From a checkpoint of a small encoder-decoder audio transcriber: muon at rate 0.038, 26041 training examples.
Rows from block 9 of the audio encoder, named by matrix and row number. Each number is 128 + 24 x the weight over its row's rms, rounded and kept within 0 to 255. All counts start at 0. Numbers have three digits each. After the name is the row's rms in percent of the matrix's.
# c10: first pointwise conv (encoder.blocks.9.c1.0.weight, 128x128x1), inputs 64-127
c10.0 107:127149061121137115086130065160088089111156122105140126126118141106112129158122111109151140121126127160073110138126080188152111126135123133108114175152101135114136143148155109113140090122111154
c10.1 098:112094149082169089135103063100170115125107124139094130119166088123168086134125087148099163120113135161106154136133167113116146127137117161158133137106134152114135103140123119159122156130150112
c10.2 098:152138125114074096145095137112103114137119128120135161142136113088145158095128159143140104108143121144111099119128069125111116138144123107108136087138128101118128129145119195124123136173123144
c10.3 109:129106128074103106104184132131116152128143136112094121129104077172108112124100125118143103167181092143125133137125109148106069143129149137139153105166095099136124128175107124109148157128120167
c10.4 103:108139112119122137128158136158121168098117145076134127138145153163144126106131154127116125138118116157148107129110089182121124134088159155084137159123131139089144130110126116085127109089134090
c10.5 097:102095103123138136110158113109146110135114092134115114122104120133114147116120110135155093131091179124128165156132136085139121089134111111138113125124120072119173107137127076082115117144142144
c10.6 097:112124073115116129154130123146124127133169120105116123089109134101122127094116130130146138166075121093128112202102125129140152083083129156119123093139147120095142106097083141153103164128147213
c10.7 091:154121133137130133115129162132075154115112128155175082114102136134123118095119099142106105136121098101113158157161169121126087142099155106153083140129108111120173135114123123110132102105103088
c10.8 087:149115101114117162168114102066120173120140158173090145145097136126117093109125126097101137106095101105096133129123131163118115122137179141114150124085109165147126128132140156097180140116134136
c10.9 111:121123094157092178154129117108134138122132142130093109152120106072154113138145122119193167123150109101122127103155103094185100109133121148167162135178144164122131106130106128144126128122096139
c10.10 097:116111142146152137150114108148085086156114130115133149174138163147118159085125156077155073136120137114095127150110117113111148140081070141136079105164095126099113167136119112132151140140097160
c10.11 102:151090090106110129136185133124108099141108128087159130102132139147143092114106129131079141120113141127106135132122127159166109123102127109149094106162149083143170100150104195097142139136128136
c10.12 091:156134113118112119159143105116105102128174153166130149136122143160099105124122138137150168163067129149129139158096139114120104124166120093141133126159146054115156093127110118120143107131119120
c10.13 102:113145102105103116147150074150101127172153092148134116140136092110139101156117111155162153082156153106114108151117071128163136103108117127131116156112151114112123136143120141141123101137111165
c10.14 103:126138111117097130132140130101158122112127105087133133128173080105150089157123104110163152133067112119104111127105121092124065127125130096169135167135129163110138171119087168146107124128134133
c10.15 099:138132133098151152142090122095178147113202072115144119101131137133127168091124145095096132103104099132123118115066156083107141119163124137145137136108119126112104114126133131146145139146151098
c10.16 108:140112102148084136120127166166130121140120109165079121128116194104108129153138192108117103135106109157155148134108136160121091122149109108108142128092074106128113104163107128142148136116110136
c10.17 100:124099132114166122120161137137153140108095087171134121106100180133163119141136160126133081139134147143115132141107143114138166123156144116106108098119106136124159114137127149084129151103152118
c10.18 096:158107151119093159099131166122095137126140142119126156074097149125176127127134140159133128098117174132081113155117147137090112144140079157087135134105131130084142100123117177122098098147128139
c10.19 104:146124082157122092129140141134100103159091089085151111092139125099105128104125083140116146125095144115137155148087122159122140103110113121148090138173137112115155167167130135087137077125165143
c10.20 101:137110108156091114092149115139129171070153110125154103113118125101132106161151108130092130104140112091138154134161112128148137112126123112167111094122113102129123115126147095107090160139160131
c10.21 090:119089116157112122146099127152147110125202116171143095113151144170142167110125129128145112114151106125089143128144143139151138143118096116122150149112164070108120137155124151147130095101074092
c10.22 099:125127123148136126123103143159118155158135179088164126140088124152121105167115158129107125164082116123099098117094110107102151146141108138096164098144140115112106134114110116165162150133138133
c10.23 106:104129163103132130147077192127132150130127162179128131121172127125130107095147178143118103137162147145110131113108172149155119117196142104104149112119097113130180101115163104151174133124131122
c10.24 104:108115150115155124143137133201098156136136142139143118161092121147132179081130146123109135124119147113122137130122143101168158114176112118084128155110098122111151142124125110141121119152116129
c10.25 108:102103125112117095125120130123153119096135111100177124113123124154124131154133127129100143122115145134128167120111149108148122113151064096136109134109130074139114108150116181127167127147115126
c10.26 094:109121165144123101142101103121097103091120157133135121105121130145164117157154089157124143130121113112098116128103101103131121126155127104077102075180156073117139123088115121112107114153117138
c10.27 101:168113079163146126110138079128132142125086128105166096146156145113118136167144096129110129087141107141089122152117090141116139084136102101138140138142123102120138151154138085121078101163112137
c10.28 108:140099077126112085139121119095144121102166125125124116135102154103154132144125099138115163135131162115114120148087140101171099094170119096153097117135180149125085130148123113169103141119091139
c10.29 095:102137160158117087114133124133143142089120154097108135168100111144112112100111145133129100157191082127095123136167114131091125147081087138107091140086140140091153131114115145088142141144127131
c10.30 093:116137093163118172142120190111148134142152081128146130083156117110119167110134168116189140107111149131136143123157117120138139116113133132147111152131157129150113125119096126098122135105159144
c10.31 099:154102146117129141107237114129117112173058100069134134126133108144112125115133121152125136134087130150133120090139128136105091117109136100133142132114119119141133106169147143128119125086110128
c10.32 098:135125093143140129153113079107159116153132101108128119093132134132131140102159117080169115108140123136123113130137151181136128107128146110114142150151082102127118158117104121169117094099130139
c10.33 103:137096124115125144172114109121110142104100138128109094157141113124133107128050149107137137125124113141123093189104136149136153185156074177111164127153150096101134095130136115115081139136128150
c10.34 108:147163091121131142097139159131123153126100168149142160139108096135144121105097081137120106137106143145134137116103097131109130101140178144105138122131122109172119157092092127159114129138094137
c10.35 108:117092102129155111163124124107132099161128136114158125150085191128151133117120090109079156131157121140231117141124158130139118097116139111099139135143159101151099142172118138131116120134111132
c10.36 107:105122180129152124128104102151127105115212128126154132155130145125119129148140125124122150080093137138146122162122113108131133139108168112119103098167152106154139128122120121106154122154109126
c10.37 103:161135171163123149133122145154138092148118118080111141077169130081114074109104105153102110147127110148111105120077136114112132096099111141122089119119157144153174137094106146151152118101130158
c10.38 100:150139129158101146145082127135131132129101084157133136169107163098160096127151105098146147125126143137100101146152116104153136127125122162175100117136138120098116139117131128091125151119123093
c10.39 105:142157154073107099131140173147143104085073158144134127112122104124113081082100141148132109090123148084136134133131148111147069071109123103133112114154109135160170111108106104157141124150122108
c10.40 099:149132130137115152160093094127136149116138100180154114168170147086124138073181126131132106138173132118143115115130080121170106158132112100135058122142125162141135144174114144086138128121128175
c10.41 101:127121102107104110126111150149128114122123149144157149124153116128154094099115130191127081113079116144152132108149126093139154130158139141106134145139138109146119142171092112075117119142120102
c10.42 104:117171138122096146136111147071131072138148134064108161173114086135167149163139111129137113160087101120082130154093108121124122134127127127111107143136129096131140163129066141110131132097096164
c10.43 109:117143162153109135165116175107123177135124143137126135102102184154108090113094141108143151145119100112149116149124131100123146169144138135132160130154125146109141131127112159058129112129109135
c10.44 098:146122081111107099133139119108113115169161083158128135159130142158127112112136091118135096100109150132134131136098130119129140137152129124110114125113099066150078154133130178097103138119122170
c10.45 100:150146101135137162117097133148131103142117094133116155140117154108133121121120108052101136122083193117110091139085120112101112131091173131151111097139113110119157129099093114115148133142125166
c10.46 102:129115108124134119134153144149154108115121127084164127105133108143128161163129110182120135109110133085122110128103153162116139146139119135141085109100148179114063159142144141183072141133148110
c10.47 103:133117067162139144118129117168123085163134149131100125122134124125133123120141123155117126095179120130138132132135077124121153133098125108129107138155137132128120092124105128156112157148109135
c10.48 100:161145141101059122124144098122129104108137167151154114129156169128148127123109090116125165134142123164146131109136113131119104124112119101120130150186098126108185132105135118143122082131112162
c10.49 113:149148157150136107147127134135126108122109116103132118150107117082124127129125098166109110144126117100149128112147075151110107122091131150109095157116141130129123123135145136094110104087074118
c10.50 096:135146164140093098132146168120121099119139128101150128153123090140132100141115114201127126094126181131152091169141158102119092094150091144105222136083119128100137142115111091134128150140121130
c10.51 101:129136149139101140092133121092172141129108142104127151169119141131088087117111139124122137095111165106120138156150111107116114153142073089140127140121153097155140126074104114128128149162079122
c10.52 098:157093121127110108105086125129137098151155091118140154148125109098125108146129128085107098117126110101141104116178130120100110116079126119124111113125138150139164107104131112119121142156101144
c10.53 105:124136130086110082133116103141168137112128142131126127162100148197152137138133138153095157149149133128105162085156153081082117105165127117143116120122091169124110139140128135141166093136115141
c10.54 105:139150116177149129132101120140119150073104085130139125155139169125104116190109144145123130153170131129147136144112096091088160167138125137165102147102125214130128124119164134122108111127091140
c10.55 104:161164085141119152142111098125104104140154129165142116137141069117117135155144120106140145136121140110107113127103108101134136080136144085149121136102093139128103075137138100160129155145050116
c10.56 104:122142126186140140103155160148118124143117187104165109139132091144103123127143089124112124157140135112207130157123073137140132146112156111076131122127115099112136147076140082086133112136119167
c10.57 098:134145177126113107130154154094126130133151097100113104149152150129171105147126120099143077113115119126082171111138124123102107126143138112162107158113123118108128112175167119097171137075149176
c10.58 107:146095098170142150130123180141162121117118100121127110141084144120148131096130133112180135133130101091108151109140117133115111140111094172175113125151150102149140106088060118104118129140139128
c10.59 101:109147163102155144119143131112124099106093111131146121115140168114175128132131159113149076125168133131180133126169106067107132155132137176149118118167070149111113138109119117110138141139183140
c10.60 100:134175145157126118161102151131108125110136151133131126141136135110117123096126149092129129116105153142125134125135141090127154165143140126123146146091144144156108149108099165085132101116085141
c10.61 102:120103104140102140075143101128135148128092098170129159141141116163103124119100172144155096118180146129123127126134145145133087136136127148079142105089174113102155166130104076123130115101131126
c10.62 102:193147116167124168142093107124109126151113112082153152146125133136148111156142100072153136116088126160173144123130150101101112100112113130126098109083106110129157116128136141095117135117119158
c10.63 101:122117081139100143124153092113139100150141071146126169092171110137112123182115118179148131184127110128108133107163112103142176134110119117134140156154165117115103147126130138140141092148089119
c10.64 104:123120172114144145136118108153138124140140114095118117101120082108132135095148153118146105105098152188111130124123098088109149112127133122102097124186121081119155125075100123138135126127092114
c10.65 093:129127160107141153100115107151103097132105120135126160151128101136100150121112112134162124138087167153105109142132155152057153106102133148130166123169141108152129133139119146134104106119128130
c10.66 091:148119135134135144125166149152116174105168146105093117114158115139120142154171139153133082084103114151107140131156160153164145115094155128106125128145149113137164131103130078141142102127105121
c10.67 101:097134136121137144117138104137145092088105169141102172123184141058118119133111139083136140161136129118122149130092133149149102086105153163134102151114118101128092138116147106078112128108165149
c10.68 099:106147129110123132105122148139186141172135118213139128125146117101149131125116170132065140149132123116127128142156129175122142135105117112110122143139166119180143135109114125137130132101103101
c10.69 100:113142132152152195108136134180146167136110120082121137112110117127137124131132134100165147119111126123170140107149091118089089107149117143086126089157152160113155122135140117144144109134116133
c10.70 108:134126135123102091122139164141129119093062115137145097130158141120140127087127125115149146143167093096129168154149114160147108108100098153119121168150110129066168142105082146146135109083112133
c10.71 094:090121112120121092100110164111164135142149113124137146100077111107121153150111139132083098122149116132152099162114136163117132121094099112134160132135141115152112161117101141142162112068140158
c10.72 090:152160112136148111152094123132067110108126122123150130167136126088129180143079119140141094123135116133136119139147086149094124141141132165145132141069127138124120096101127128127089119126129170
c10.73 097:128185159116128063140082138130152094145106160098135112136120151116118105186106090175146097125136100119098137097122154128116125141079116106142109150129099150184112114115146099136142124129127132
c10.74 099:107134103135096108111163141137101128130140142110106138156138153130118112144152128132145149111091096137150145179106150137118153146131113105122129140128093141128153146107194184124101133129116129
c10.75 109:111085187179147129120133146122107103134106121123139157136163111156080132126093157149129114116111135136160103134133133127122094105172177138148140113171140115103131129091085142133113112132148102
c10.76 091:139123106157081117131164107110160168110146150121161089127138110130104154127105110112117110149174134118150085109081107166106121129099134104131113126112161098146145111138106127112107131129125122
c10.77 104:096070150141101136159150102113140117115135131120121091127137098106093145123138116174098167095110109122125142104089141140122098122106101118115118140130124142139139142098169109142126124114148155
c10.78 101:073128109127198134120150125123149119159158138132137127077116147101119131149138122082158148171166137161115169118083121173133105069146123130119127101140131106117142112108128163130146049129117131
c10.79 096:172118188105110150116099115106146144109159090099119138159134162110144099168100107125127106125114140142095154118126185099179133155154116128130134128087102103192100126096126130164108134097128168
c10.80 096:130152131137082203148162099110117094126109102118116153166154111123096112130105179121152145118067140178138105129166134131107135140116085154107108181133132115113119129166141116100089143101105158
c10.81 102:144116104103130128102149149091122129129139147116147163139122081134135165125136127128149132130112117074132134143164129125152109147149101150134131110162117131153128135111105157125145161158147144
c10.82 096:156123119150127119150133143141111158147146104112146129103134104132125135167072106154189139128088173145108102115120118157111134101152132116101112126140131160128157103106108061151099086093110159
c10.83 095:102144139093132101148111124146112091168109162141131113115122104092155136148098144120062130109178125115125074131133186109145109129109136123103147091137184156124135130140155102146104087127161150
c10.84 103:168096101118128160143138141116109110167105119140126132126086138093152148112065111118112127167148117117170125124084117152152139169093084096153107115121137103143126158161142120141137096113070129
c10.85 105:149131123126179097138149126159118136097123109153165147118144094106144130165114097122096131148151092180183121109139121153140117124125136119120126204159126086096110144108129116126133158133090101
c10.86 097:111108158110087130125107134109131169145148147137143131125149155144121125162135129107162094139155176128141128139111109126106101138083113159154116130075184127125119107097121145112090097154117125
c10.87 098:118111122154111148156121095127105172118160122149146120167121121131148159158146125140130141136150124123149134115127095149152131119157097110158133108118204140121140114122119118140120124119042110
c10.88 100:107134180103120201129102162108103080093160100141110096151112136140149118156089143136139123121158109122132161134149096109174169095116123122116137161114134116142110135104143103170151139150155105
c10.89 095:145125149128101111120106149121138164117120109099155096141105118132121085139163119117151140102130101165106140155115140115120133147145089157126122147146125171146104157141139153083143132119098094
c10.90 103:138112115073106095126119112133158097131127137143113160155142160107156154103136158132141147114120123114176147158138163103143135115099084139119134140119135169147168107104132110093101087139134155
c10.91 099:123159163121116131124109092124111141086111147118124141116146080149129134091116155100084091102129138090125129116068105114110148183156124175118096125095154142098151157127136129129103126123116121
c10.92 092:202144065103143144151082115115165090172119101124119130105116119142115126122101115135126125126107150097127115120102129131111092137105130100126123086123089127164097133102104172137124176125158113
c10.93 093:175144136125124111123128148129126124105097111132132121136190139135141139085137113143121080162090168130113126116150116127123095134120162131116147157069167130160119191128140092122118093115132147
c10.94 096:116167131118146129169158126132133147139138144108140128168163138100134170116114148111144107136138141099092131154131109150147121122112178162111128116113134113158141107141074089089136100097123127
c10.95 098:126155136167123127113107119115119090125108142146155127141133125144154132143107078143180110114085161115119146140125123081124155130106099098116085104126083142144175137118140109105129106114162140
c10.96 102:099178136086109133123101121142123084144125140145080136142116175115148120108116141134207131093136120135166156097128106153123148083163141123145171112096158114084144148151129145103119111146101078
c10.97 097:098099122097110120137106101127127137103115104119157135122124140156141091141128092121123130155145129096108150129119126167123087128112125128134148089158119091149095145103139143140123144094110177
c10.98 104:118097139148093102147101124138136181107136172077115159152122081142132129186115122097097124130101130108102163107081138123129139120159124140120138108129118148132151140148106152123126120169080084
c10.99 094:106144153126153140104147130103138086139131150106165136121147119138081152128106144111134085116107136076147104116106116167151100091156129106117106135101130131085156095120112086150104066129153130
c10.100 099:090139093137134129116110111108147135115175099103166126147108133160140189145133150124119132106129163138150125102146138111135167107112146116127123156129127149151142127100078119168144145116100088
c10.101 095:149110110149113128115187122121139152098162136104107122129118124128096126122147159106144114141145181135174139118124105125100123124126109158113142083112130131206117131141134118145111149110043116
c10.102 096:140132091100172162128147120135149159143128109142115135096134137113143137068127103136091155131133119140154133112133147046133098154141082158142161133113138131107107112140125127126106077166095159
c10.103 100:166155146151121141099095158084166069124097143084161117137114168122145128133118104097123148128157172129166142152130127140106113173142146132144171132114151145106139137117108116118114109117131130
c10.104 088:176140157197129133087124114131109143141111131131099128117134158135110126134117072120124098128122144116144109122133136124108132117120124158109118093143165130105133093111148165099101137100135148
c10.105 092:149125096138152137086109128147111111147095137167144127145140155104174094142127133177115125158117105130108120141138063129098131115113088170097129113096105129172126115147148103144152112126137100
c10.106 095:111201129105134135133140170146109120119114122115131101138138139150125118088163145149161128141120056077104144128103151114126129125120100115158160115172120109177142127108107129169127106133126121
c10.107 097:110110125115124152099148123145090120113120112113105152159078115140143172062146109116154120115117123109115129144085167096163118097088152125090102126074171129119113155125099091103118123156154126
c10.108 104:105127147135158129103107091148095185125097133154144174114118112082161134121139114065166080184133134123113096134158129127168115110119128119133094156138157115153126119080092091152143137154106122
c10.109 096:109104142081144121161094172118149168104124127131122138122142156121119113090107156105143154153139166116110146094097138091098131093132129156139143089136131146162128155141099147130116131140127146
c10.110 101:078136141109162102116101147137104160136141165131128138124147130180124146124163137126147112175132105103123116108099151132137119131134138091114120138146118103135092112157143116173143117096130123
c10.111 104:104122120142143124105108144127164122121133102079167118148136161180117136146111121147158122121120196153140121140072127124131105133105125129127096138121122145180169130106128119142100104113122140
c10.112 093:123119158115080102149154125134134094132115043149099121136112113162112130157077129168140130143107086117164130129154081182145133154121141128134095106153164103119163142123133126146143100118137118
c10.113 099:122143133137121167174117128166136137133150138124138134129154107092100150137096096137093101130114170138136126081158150143107100155144169068165154134101114130176113129154142109146115107095179179
c10.114 106:152118124132137146102091161145071106135159126144130150077106107123145115151119131123128107127147137117160125146148074174105141110092127127146113109149156111089147131139143119103172123126109122
c10.115 104:122092113159128135104105125126125108129080131101121087124115113104162167109094127146099097154103133085158120142107125164145091130118141172124090150099113098111163136139100115121134076132091132
c10.116 103:159146113123104144119105154108141202112105187144121120122119097133098137128122103113113112150114101169122124156123173117153158119120125162106107122114117165133177133121086142080146122129138104
c10.117 098:123127110102116108147116138097144139077156140131158085161117147168081098148133139153113133108137109184175119120098135122129105113108103140137153169104131140124095146165147145147151142119116109
c10.118 097:139179125125106131144168077128117120124107150127070103127120110125172137098125143134140081141136113144146111113103108132102124100142138132083099121151125123098106161096137109115104143126109174
c10.119 098:154115113137117120116114099144123095149129136124104123126176097151103105084080140162118132111130137134114097147110087158124113162101124132107112079104188144141114147110116102115135111133133102
c10.120 098:120111173115127135122126172124151150154094138111131108100117133114120141105149137133108151099113117128119132176130082107121175122118105123085138141125129114121116132127086175110135099180110152
c10.121 102:119097145128112126159153111097125127122135150112131153114167123117115124047094146130128126135127149119149106117130114130097104101119090152153133155121126119165146141138115128106122137181125161
c10.122 102:155142122126078138142106123147111091124141136126161153134124128087143106161068141203097102149115103137125157144140114110170116144104128136094154127111143136126133127115116102117122087132118155
c10.123 102:164127139137116158162144108140109124130124085137137162117140164135092123129125141097141143153112215134161118123092124183123161116108117165130115143089165118178162113133141166133097136129150134
c10.124 097:142157093099133140136124142135139118143072089109115161114123105126112175102163100164152145111095126129095119124127115156113111113123174142091159137108159117141126145123124120125118107133123115
c10.125 098:154127131130185131144142152180141123109149143097156106129118120140147135142156114133146090115139106123162146091131127124132148107111105148125121113109195118124126152115109100119173149127093169
c10.126 098:130157128186125137171186141140176121125091135140087131144114138106165120127140129148164113110179129180125161120114119118128119154100145128153113157102130133101127137116108133118106127113108110
c10.127 096:135128110147067117106155127118109118108119113116110116135122126183130132210124102168139127168159120126109122136117099143135168168127133133119153127122122185129122138145156092146120140116157117