A small encoder-decoder audio transcriber, trained from scratch: encoder widths [128].
Rows from block 2 of the audio encoder of a small encoder-decoder audio transcriber, named by matrix and row number. Each number is 128 + 32 x the weight over its row's rms, rounded and kept within 0 to 255. All counts start at 0. Numbers have three digits each.
After each channel's rows are labels from the 100 clips, of 14976, where the channel reaches its highest value: "loudest" is the band of the loudest frequency at the time of the peak. Only what is clearly more common there than usual is listed. The data: short read English sentences (LibriTTS-R).
# c30: last pointwise conv (encoder.blocks.2.c3.0.weight, 128x128x1), inputs 0-127

c30.10:153079139105206039131169191157128155117155160092152186104038184152154158152174189125149115071110099119149094124192157136139123151130159091185122158136092136135078127081099146168115125134110091174069160093156122169131125163097116090095123151127100157131122143098136150149145091079146128140150120099138112069144132089113091115098103171116183163137152159132158135109135145119089167092103
loudest: 2000 to 4000 Hz

c30.61:196105124129120090101120080118123141168084109137082190083056133072097137075094134152136027050126152157112138070138108103174141112110098083144117115194109123109089144169096096123053151108114117085155159123104123151115123177159125139136113147195114160119121118092121124185144114103155150127106160148122123103122095131134095165124126077114139140121166184069181121134087128133117086096171
loudest: 500 to 1000 Hz; 250 to 500 Hz

c30.67:134139153128125153130123136156060105157120128094061111121075110144091169128104106108077145095122098158121132094105153109104112129103120111124129152106145136084145050105084117117083165123117118113096095119123159169159063139109145120123147160147144050093141169154125231134156108179101183031138124101098116156064096197144165117125180130150146138131134118108150173104117097124092138150212
loudest: 250 to 500 Hz

c30.24:137094137138107102090102100198109136167078129189170127068083145156086119113171115107106140103145134158151078115125135145105164096136142064098135083126183077156127142176168164091130103094153177143171100122099138232120142106068123153136146097162122091078176095148105131110111161120131123132141106149146063107074080079145142111108159153161172174110121128116119155099097150095204112145107
loudest: 2000 to 4000 Hz

c30.63:102096160112153062144099077094117081115101062061111110162073129123117119127129118169080118157111069093161101107108109122153135142122100153174151186130170193094161129118097079139114136093168170141127087125122102108143156180093151095104094115129105132134159141094098128141163118147130081180117069103102100070132095122150114099143110112132111093100100151130200150108083119160248094139139
loudest: 250 to 500 Hz

c30.90:115101130081085191165185145139096115132093130050127131136105126123074066192130182127105145073166137148054086122104136093118155143172145149153149092076105170177113131132114123150180177108110175139108149147129098067152069090104151105134083109103126091119107129129135132148064120139181134109127090214159130151074166129151107124134118099117116142149076093109159108149172060138135123112115
loudest: 4000 to 8000 Hz

c30.34:095111185128097112168071164136139115136114092106135077101155119140102193132139115091181129150116148146094096105137053177111143118095149141159136142104169126136121161150134175123160146131130073201112141082127163123123106151131106152112150121135091157093108145115090127092158125126167094145060077106097065140089096092106078106093076186091155153154196090132099161188186135070096106176103
loudest: 250 to 500 Hz

c30.79:213074087149096119085177085087136128039095191190031082169080113146094120148179136076114109177000136118120135170174090126083154134134141174156160103121109148096108119139127125141167120112109140125104179093115124127123110110087172115151147113092138147088145119109119141134110114121111117120162094125161114143106141113125147153096145105189118093113145120132122154132086106116124111130127
loudest: 2000 to 4000 Hz

c30.59:063098095060135106109078069234116112083142117200231092160062178160140140133235145095171075155152131122108138130121142118159107126130155141112083108085148095141128111131138111141097105131130117114105137109153137159114176082123105152150119093144120144146107153132120150088132164142149089087074125132101150103159172158142122161112149133151089143147151126108114159122111156142198100143138
loudest: 2000 to 4000 Hz

c30.115:168094138104139118116210098152121173193127120103114068116089160067142141172151040098124128152147147201145134101192138102188145137154171139159139117148169182103134129101185134129137110094160118163142112128093104172095139098103178128162137132119167147182111140088110101136119085113147098129136101196130090140101093083134097155118123123153123097082172127160070136137107192174099171171118
loudest: 1000 to 2000 Hz

c30.101:166104114109097199098124124193102182169140109178125114142213097149151096098173113166158141060084111123098149144116171139079166132140097091138101076105190108128096107151093137105116112166096098041137096111162150132141124125124115109108103137161145162161137126104125117197153153093071086131081106115142174090114103083121150138108095120089104137152141062133131137073158108139072155095179
loudest: 2000 to 4000 Hz

c30.32:223178069129137131096163055121213115147095115115054107094126092121109209052037107090088111114121181117139129086096119109134130093123142149125107112078125125161144124171119099141128119067145153127126084146123167126183076112099181113089120119144142180142123085156108195180098092136127129108147135133141135132129130095147160150151134113149130123086129117122146106106091098122073112127126
loudest: 250 to 500 Hz

c30.106:137150157146149137133139070131089125087088156160101107180097153026088146174175121161079106120097126134119136086123142139186120092174118080153151161198083113157103127117080121164111141118119135067135132079125144122133122080138107101075128115134101097130097125161110106110170143188129139111148141106116089131100157045103146102084207095143116135108059069094096095122118180137109159108096
loudest: 250 to 500 Hz

c30.14:066113074154187112121180104173158213118117080168141142140131154170174129162155100079152111110119148174140152076098080161135148146089125101153133130109155137087110143198137164132145138064183151141128160143120073183078112150140150102116153161071118076079117144063137148129056166154082107140120095118114072128083121107125165095152099139134171133149182084092133133154127111131120107130140
loudest: 2000 to 4000 Hz; 1000 to 2000 Hz

c30.114:060082166068091092171118146110130074154140153173123098132142102091157135095105098067104128118108090131129151094127133156149101143115129126174150106166083112135145095196188103088147162101103075067106134138137147091105090118092153166109123178157163101099170109070096058090089117110097129161128097122147130160079115154130126117073187133166133095168143125091144062125128101171125076114072
loudest: 500 to 1000 Hz

c30.2:110153022047112085093099185121106071083250181146105120111114099105142165124087126140098102105077161133092107098164113135086110091129112109139181126128124142106153112165132096126176137175118131135113104189110097113115139183146104140078117119114150195117109085152120102161125117038140124157089101085145150125123140115118086106114128117102110167097124135092109080124130119136125122095145
loudest: 1000 to 2000 Hz

c30.6:128109131192160146080126134160196162118130192085113124153098168189128188092159107183185140174140138179087110135125164135120137122120056152158118060088136074161113113164158091125113143146184165127189157148185069122118147145112128148095154141134125154115112069099115111081118110157131109149104088150138093121137161102156122133124122152145167144118178113115099189136181200109166147079139
loudest: 250 to 500 Hz

c30.21:119102155142104129190134148106105073108104080150115145108085180111144125129104136130123119120134107106121164137078063150131115068119098094082081108110115088116161153119122109095122155133097140137143157108115113078106105161149083093151128145127212123122092152149139154136066174088156178102147155105110092136189146217136166177054153134121085074128095124069110192087105155196110114135175
loudest: 250 to 500 Hz

c30.121:113184156185137060131072068121171153153191140113113088105105110176118125111115219107128163126110135151129071075165119103144094128112117110100079064167062213133121150148152129138074151145106145130164082137058147183161130093156089118160075128138141144130131160150127122141165127157097096162152098120123134131136141107123118144121125092078103088091127137093102101103157149099123139077058
loudest: 250 to 500 Hz; 1000 to 2000 Hz

c30.70:087114051142073198121130145126031095083219113175125127113081099079059174119132108082075130065145108076080137115091106125105113161079080164065154099079106150118130127169129119092122126103061094133127098124096101098143166134145116104138153158125097127087118117100097156144123155111092104178124140111124130103176106145129131106144135127139155174134094134130143099142115125126077078143150
loudest: 1000 to 2000 Hz

c30.78:085147106151125132096069121084132125107100123090105121183184112064065204085185125101155160080126115132120088082126145132104092126146162087106147171112137156124070109138150144104094161098160092163180101107160136134109108096127122111124166162176104117135098095133109158129114131136129118120182107114144082110159183146146189074038151162067104157193142105092143130115146186109087112141156
loudest: 250 to 500 Hz

c30.15:134150185119098123185106107113126149129118172107069219109135083083124170107146113139124047155085138115131148129112098155142088107076146140132156172158118091130142187148130120098109154165097222155153140155089174075101111084134083123121118129103089110127136134130131142136115086130093158091146130085137117130126142161093149105101204096126138095227106160121144062126131152167151121174179
loudest: 250 to 500 Hz

c30.105:066042149136108112106050083137113255116149140138102125100207127127141118123122082059109106078107110074129134135103118106121100119135087165132093107090111106127091107124107110147138111124122102084156087114153111128113082161142091102090124096182179070121136200083111119104148111135102078170146140111159172193124132128101145110165121144150111125101104144130172119092123104083132110097134
loudest: 1000 to 2000 Hz

c30.82:145175166157124132203206041144112116112121174169145127150130130045163130135142138094149110103133099100136106152084106131184108089119103174136110118129146100149115123166123152137100146118128238113140158164064182150165174114106161121105106168126089072140151148178120163155132079147149118118154094178117113159095154145117174099104154192147139198112114110151122104109125169140093129140099
loudest: 250 to 500 Hz

c30.41:089112161128072142125179167128100181097112109167102101198124151111081102186119104113178169115119080106155152096113106100164051163137130156142112122161056119128128159098120135127143084145121166103159113177098133106194109094141107138100141113118130157174127159150144113112061110163110128164138069154116157109151137106100114091179175133088108169146167075087145060172112123193087101124077
loudest: 250 to 500 Hz

c30.27:129131165086101125132079120115092107045100124094233144104113125081255102198172186081111086136133142088126095139103121127104173097107158132097077124190138126130131130138128110124127087141119118116104162118108149116117115101140165119089108162118118119099117190129080108077132112109101112122179124143152058163117135077135129106103140106132096112093143154093113098130127101150132130133101
loudest: 250 to 500 Hz

c30.51:163162128136158147112122133134167098153140154083160128159142105079227098199112099136110183130127127146096125162102103145069084105111135134110093123133134092122190147138109156123130147157122115090103138182112161114124119044116140095093126209103110148116106136134132080124087170193121115125113108123129131157142139205107124126132196175089130101158144099184105160068105049176095088099127
loudest: 250 to 500 Hz

c30.100:091052179129116164135080221129122058109103132124121131086091153167137181141126105091126108060129096129110132097119181143103094098148136138163168134128118179135149172089097149151122109124122086208127114072170145111149157118112161123089129163090117108122109115151140142134087075114102140159103094103151145159151137106103099127096083101138179133169157170170095109099241105113122098103096
loudest: 250 to 500 Hz; 500 to 1000 Hz

c30.48:141160013106124215166177126128104126175130120116137120166099119198087061120110220185168134140091115108079132086096075176157131118164126107091110080140129094163094093097150128143109103105157172110118172152116106135160093121110168105097123123107186121129129166127122145166100143100141114147096176136122118109095102103089084155121116143090150155190164109144134115076124109124128156110084
loudest: 4000 to 8000 Hz

c30.3:129110180083144136085102187069198163112096095226034121199160158061089188098133147113102105076087118137158140123145138135148123121116140116145078180110142097100129140119176169148189137163091143103079090145121129129124154101113156124113117158104097126133126121124116197132084157160133128133110131094146195148148086175118165128136140114067096145102140129149069149094121143113136120119131
loudest: 250 to 500 Hz

c30.40:185099156208096115136136172126233093114178075156105088171054152159158101121098165169109070101079116142136116148119153139068079134132135122096094125090117171143106106065135096154153199164153160151107158127181145146148140083144148153088133161084153154145168144158136118142097156119125116117081130103133121148130098106136094140112119103106170111140134178090097115076176173121142092093118
loudest: 250 to 500 Hz

c30.43:158196108185107066202104108098134157105175080143132135098154178114137065125116141202157147120072184108128119148128110148142170100132093134095129110159113123133123130054138112172133076093124065112103125113120086154137127197091120145107117126125167142153158115152094117150156130096069138142089143077112116157141080074132113121099138133118137123116077176133117084129089141132229081109080
loudest: 250 to 500 Hz

c30.83:141113143216113128136103129183164140111184071191100188093127073126101090131169118140117130128137129186101117133175121130102104091092100105106152112083139130155157122222077093121092130169132089149083133151123046097102164119132168107122160162128095187109156136149169110121162143113117072105147113165128146197143141124110106116171099077109129133098148093115153116094117130082190171099164
loudest: 500 to 1000 Hz

c30.9:133188160081096217115151095152142194131111116197162130118169091153186152076181154151140170091102076135114074165138113132150118115196061075132130076107117126139110125097134101097147152182111095118111093147142107146071115155132122117133193096172082157104172111110131047142110165144142118103101153129116131132103164132167183144114115149106138123140103045136108097147132139129159090134125
loudest: 2000 to 4000 Hz

c30.30:128177168104209109120120127075155171140099109218097124194095139062187133175082159104122165101126131109173135069123137142077166139103091149107122156110194111116085078114143076105101080062126152148138133108146107075104093140142160160127090157145148141157155145139148122170138111136111142162085159161141156124167150142113094094100101112153101150172122171098061152145151112112093114087088
loudest: 250 to 500 Hz

c30.125:140169112136075136171109094147233131107070157071186172167093126108174180128112069144118121116097093120137133086149115155141131111130121124183127078145105102134108097173112112093137127145128145107145166142105118151127091059106116082128126135167144128107113092204136113127153121161122085140153104136164103136216125108116197119145171176110171120146095105106126198093091149142170055116112
loudest: 250 to 500 Hz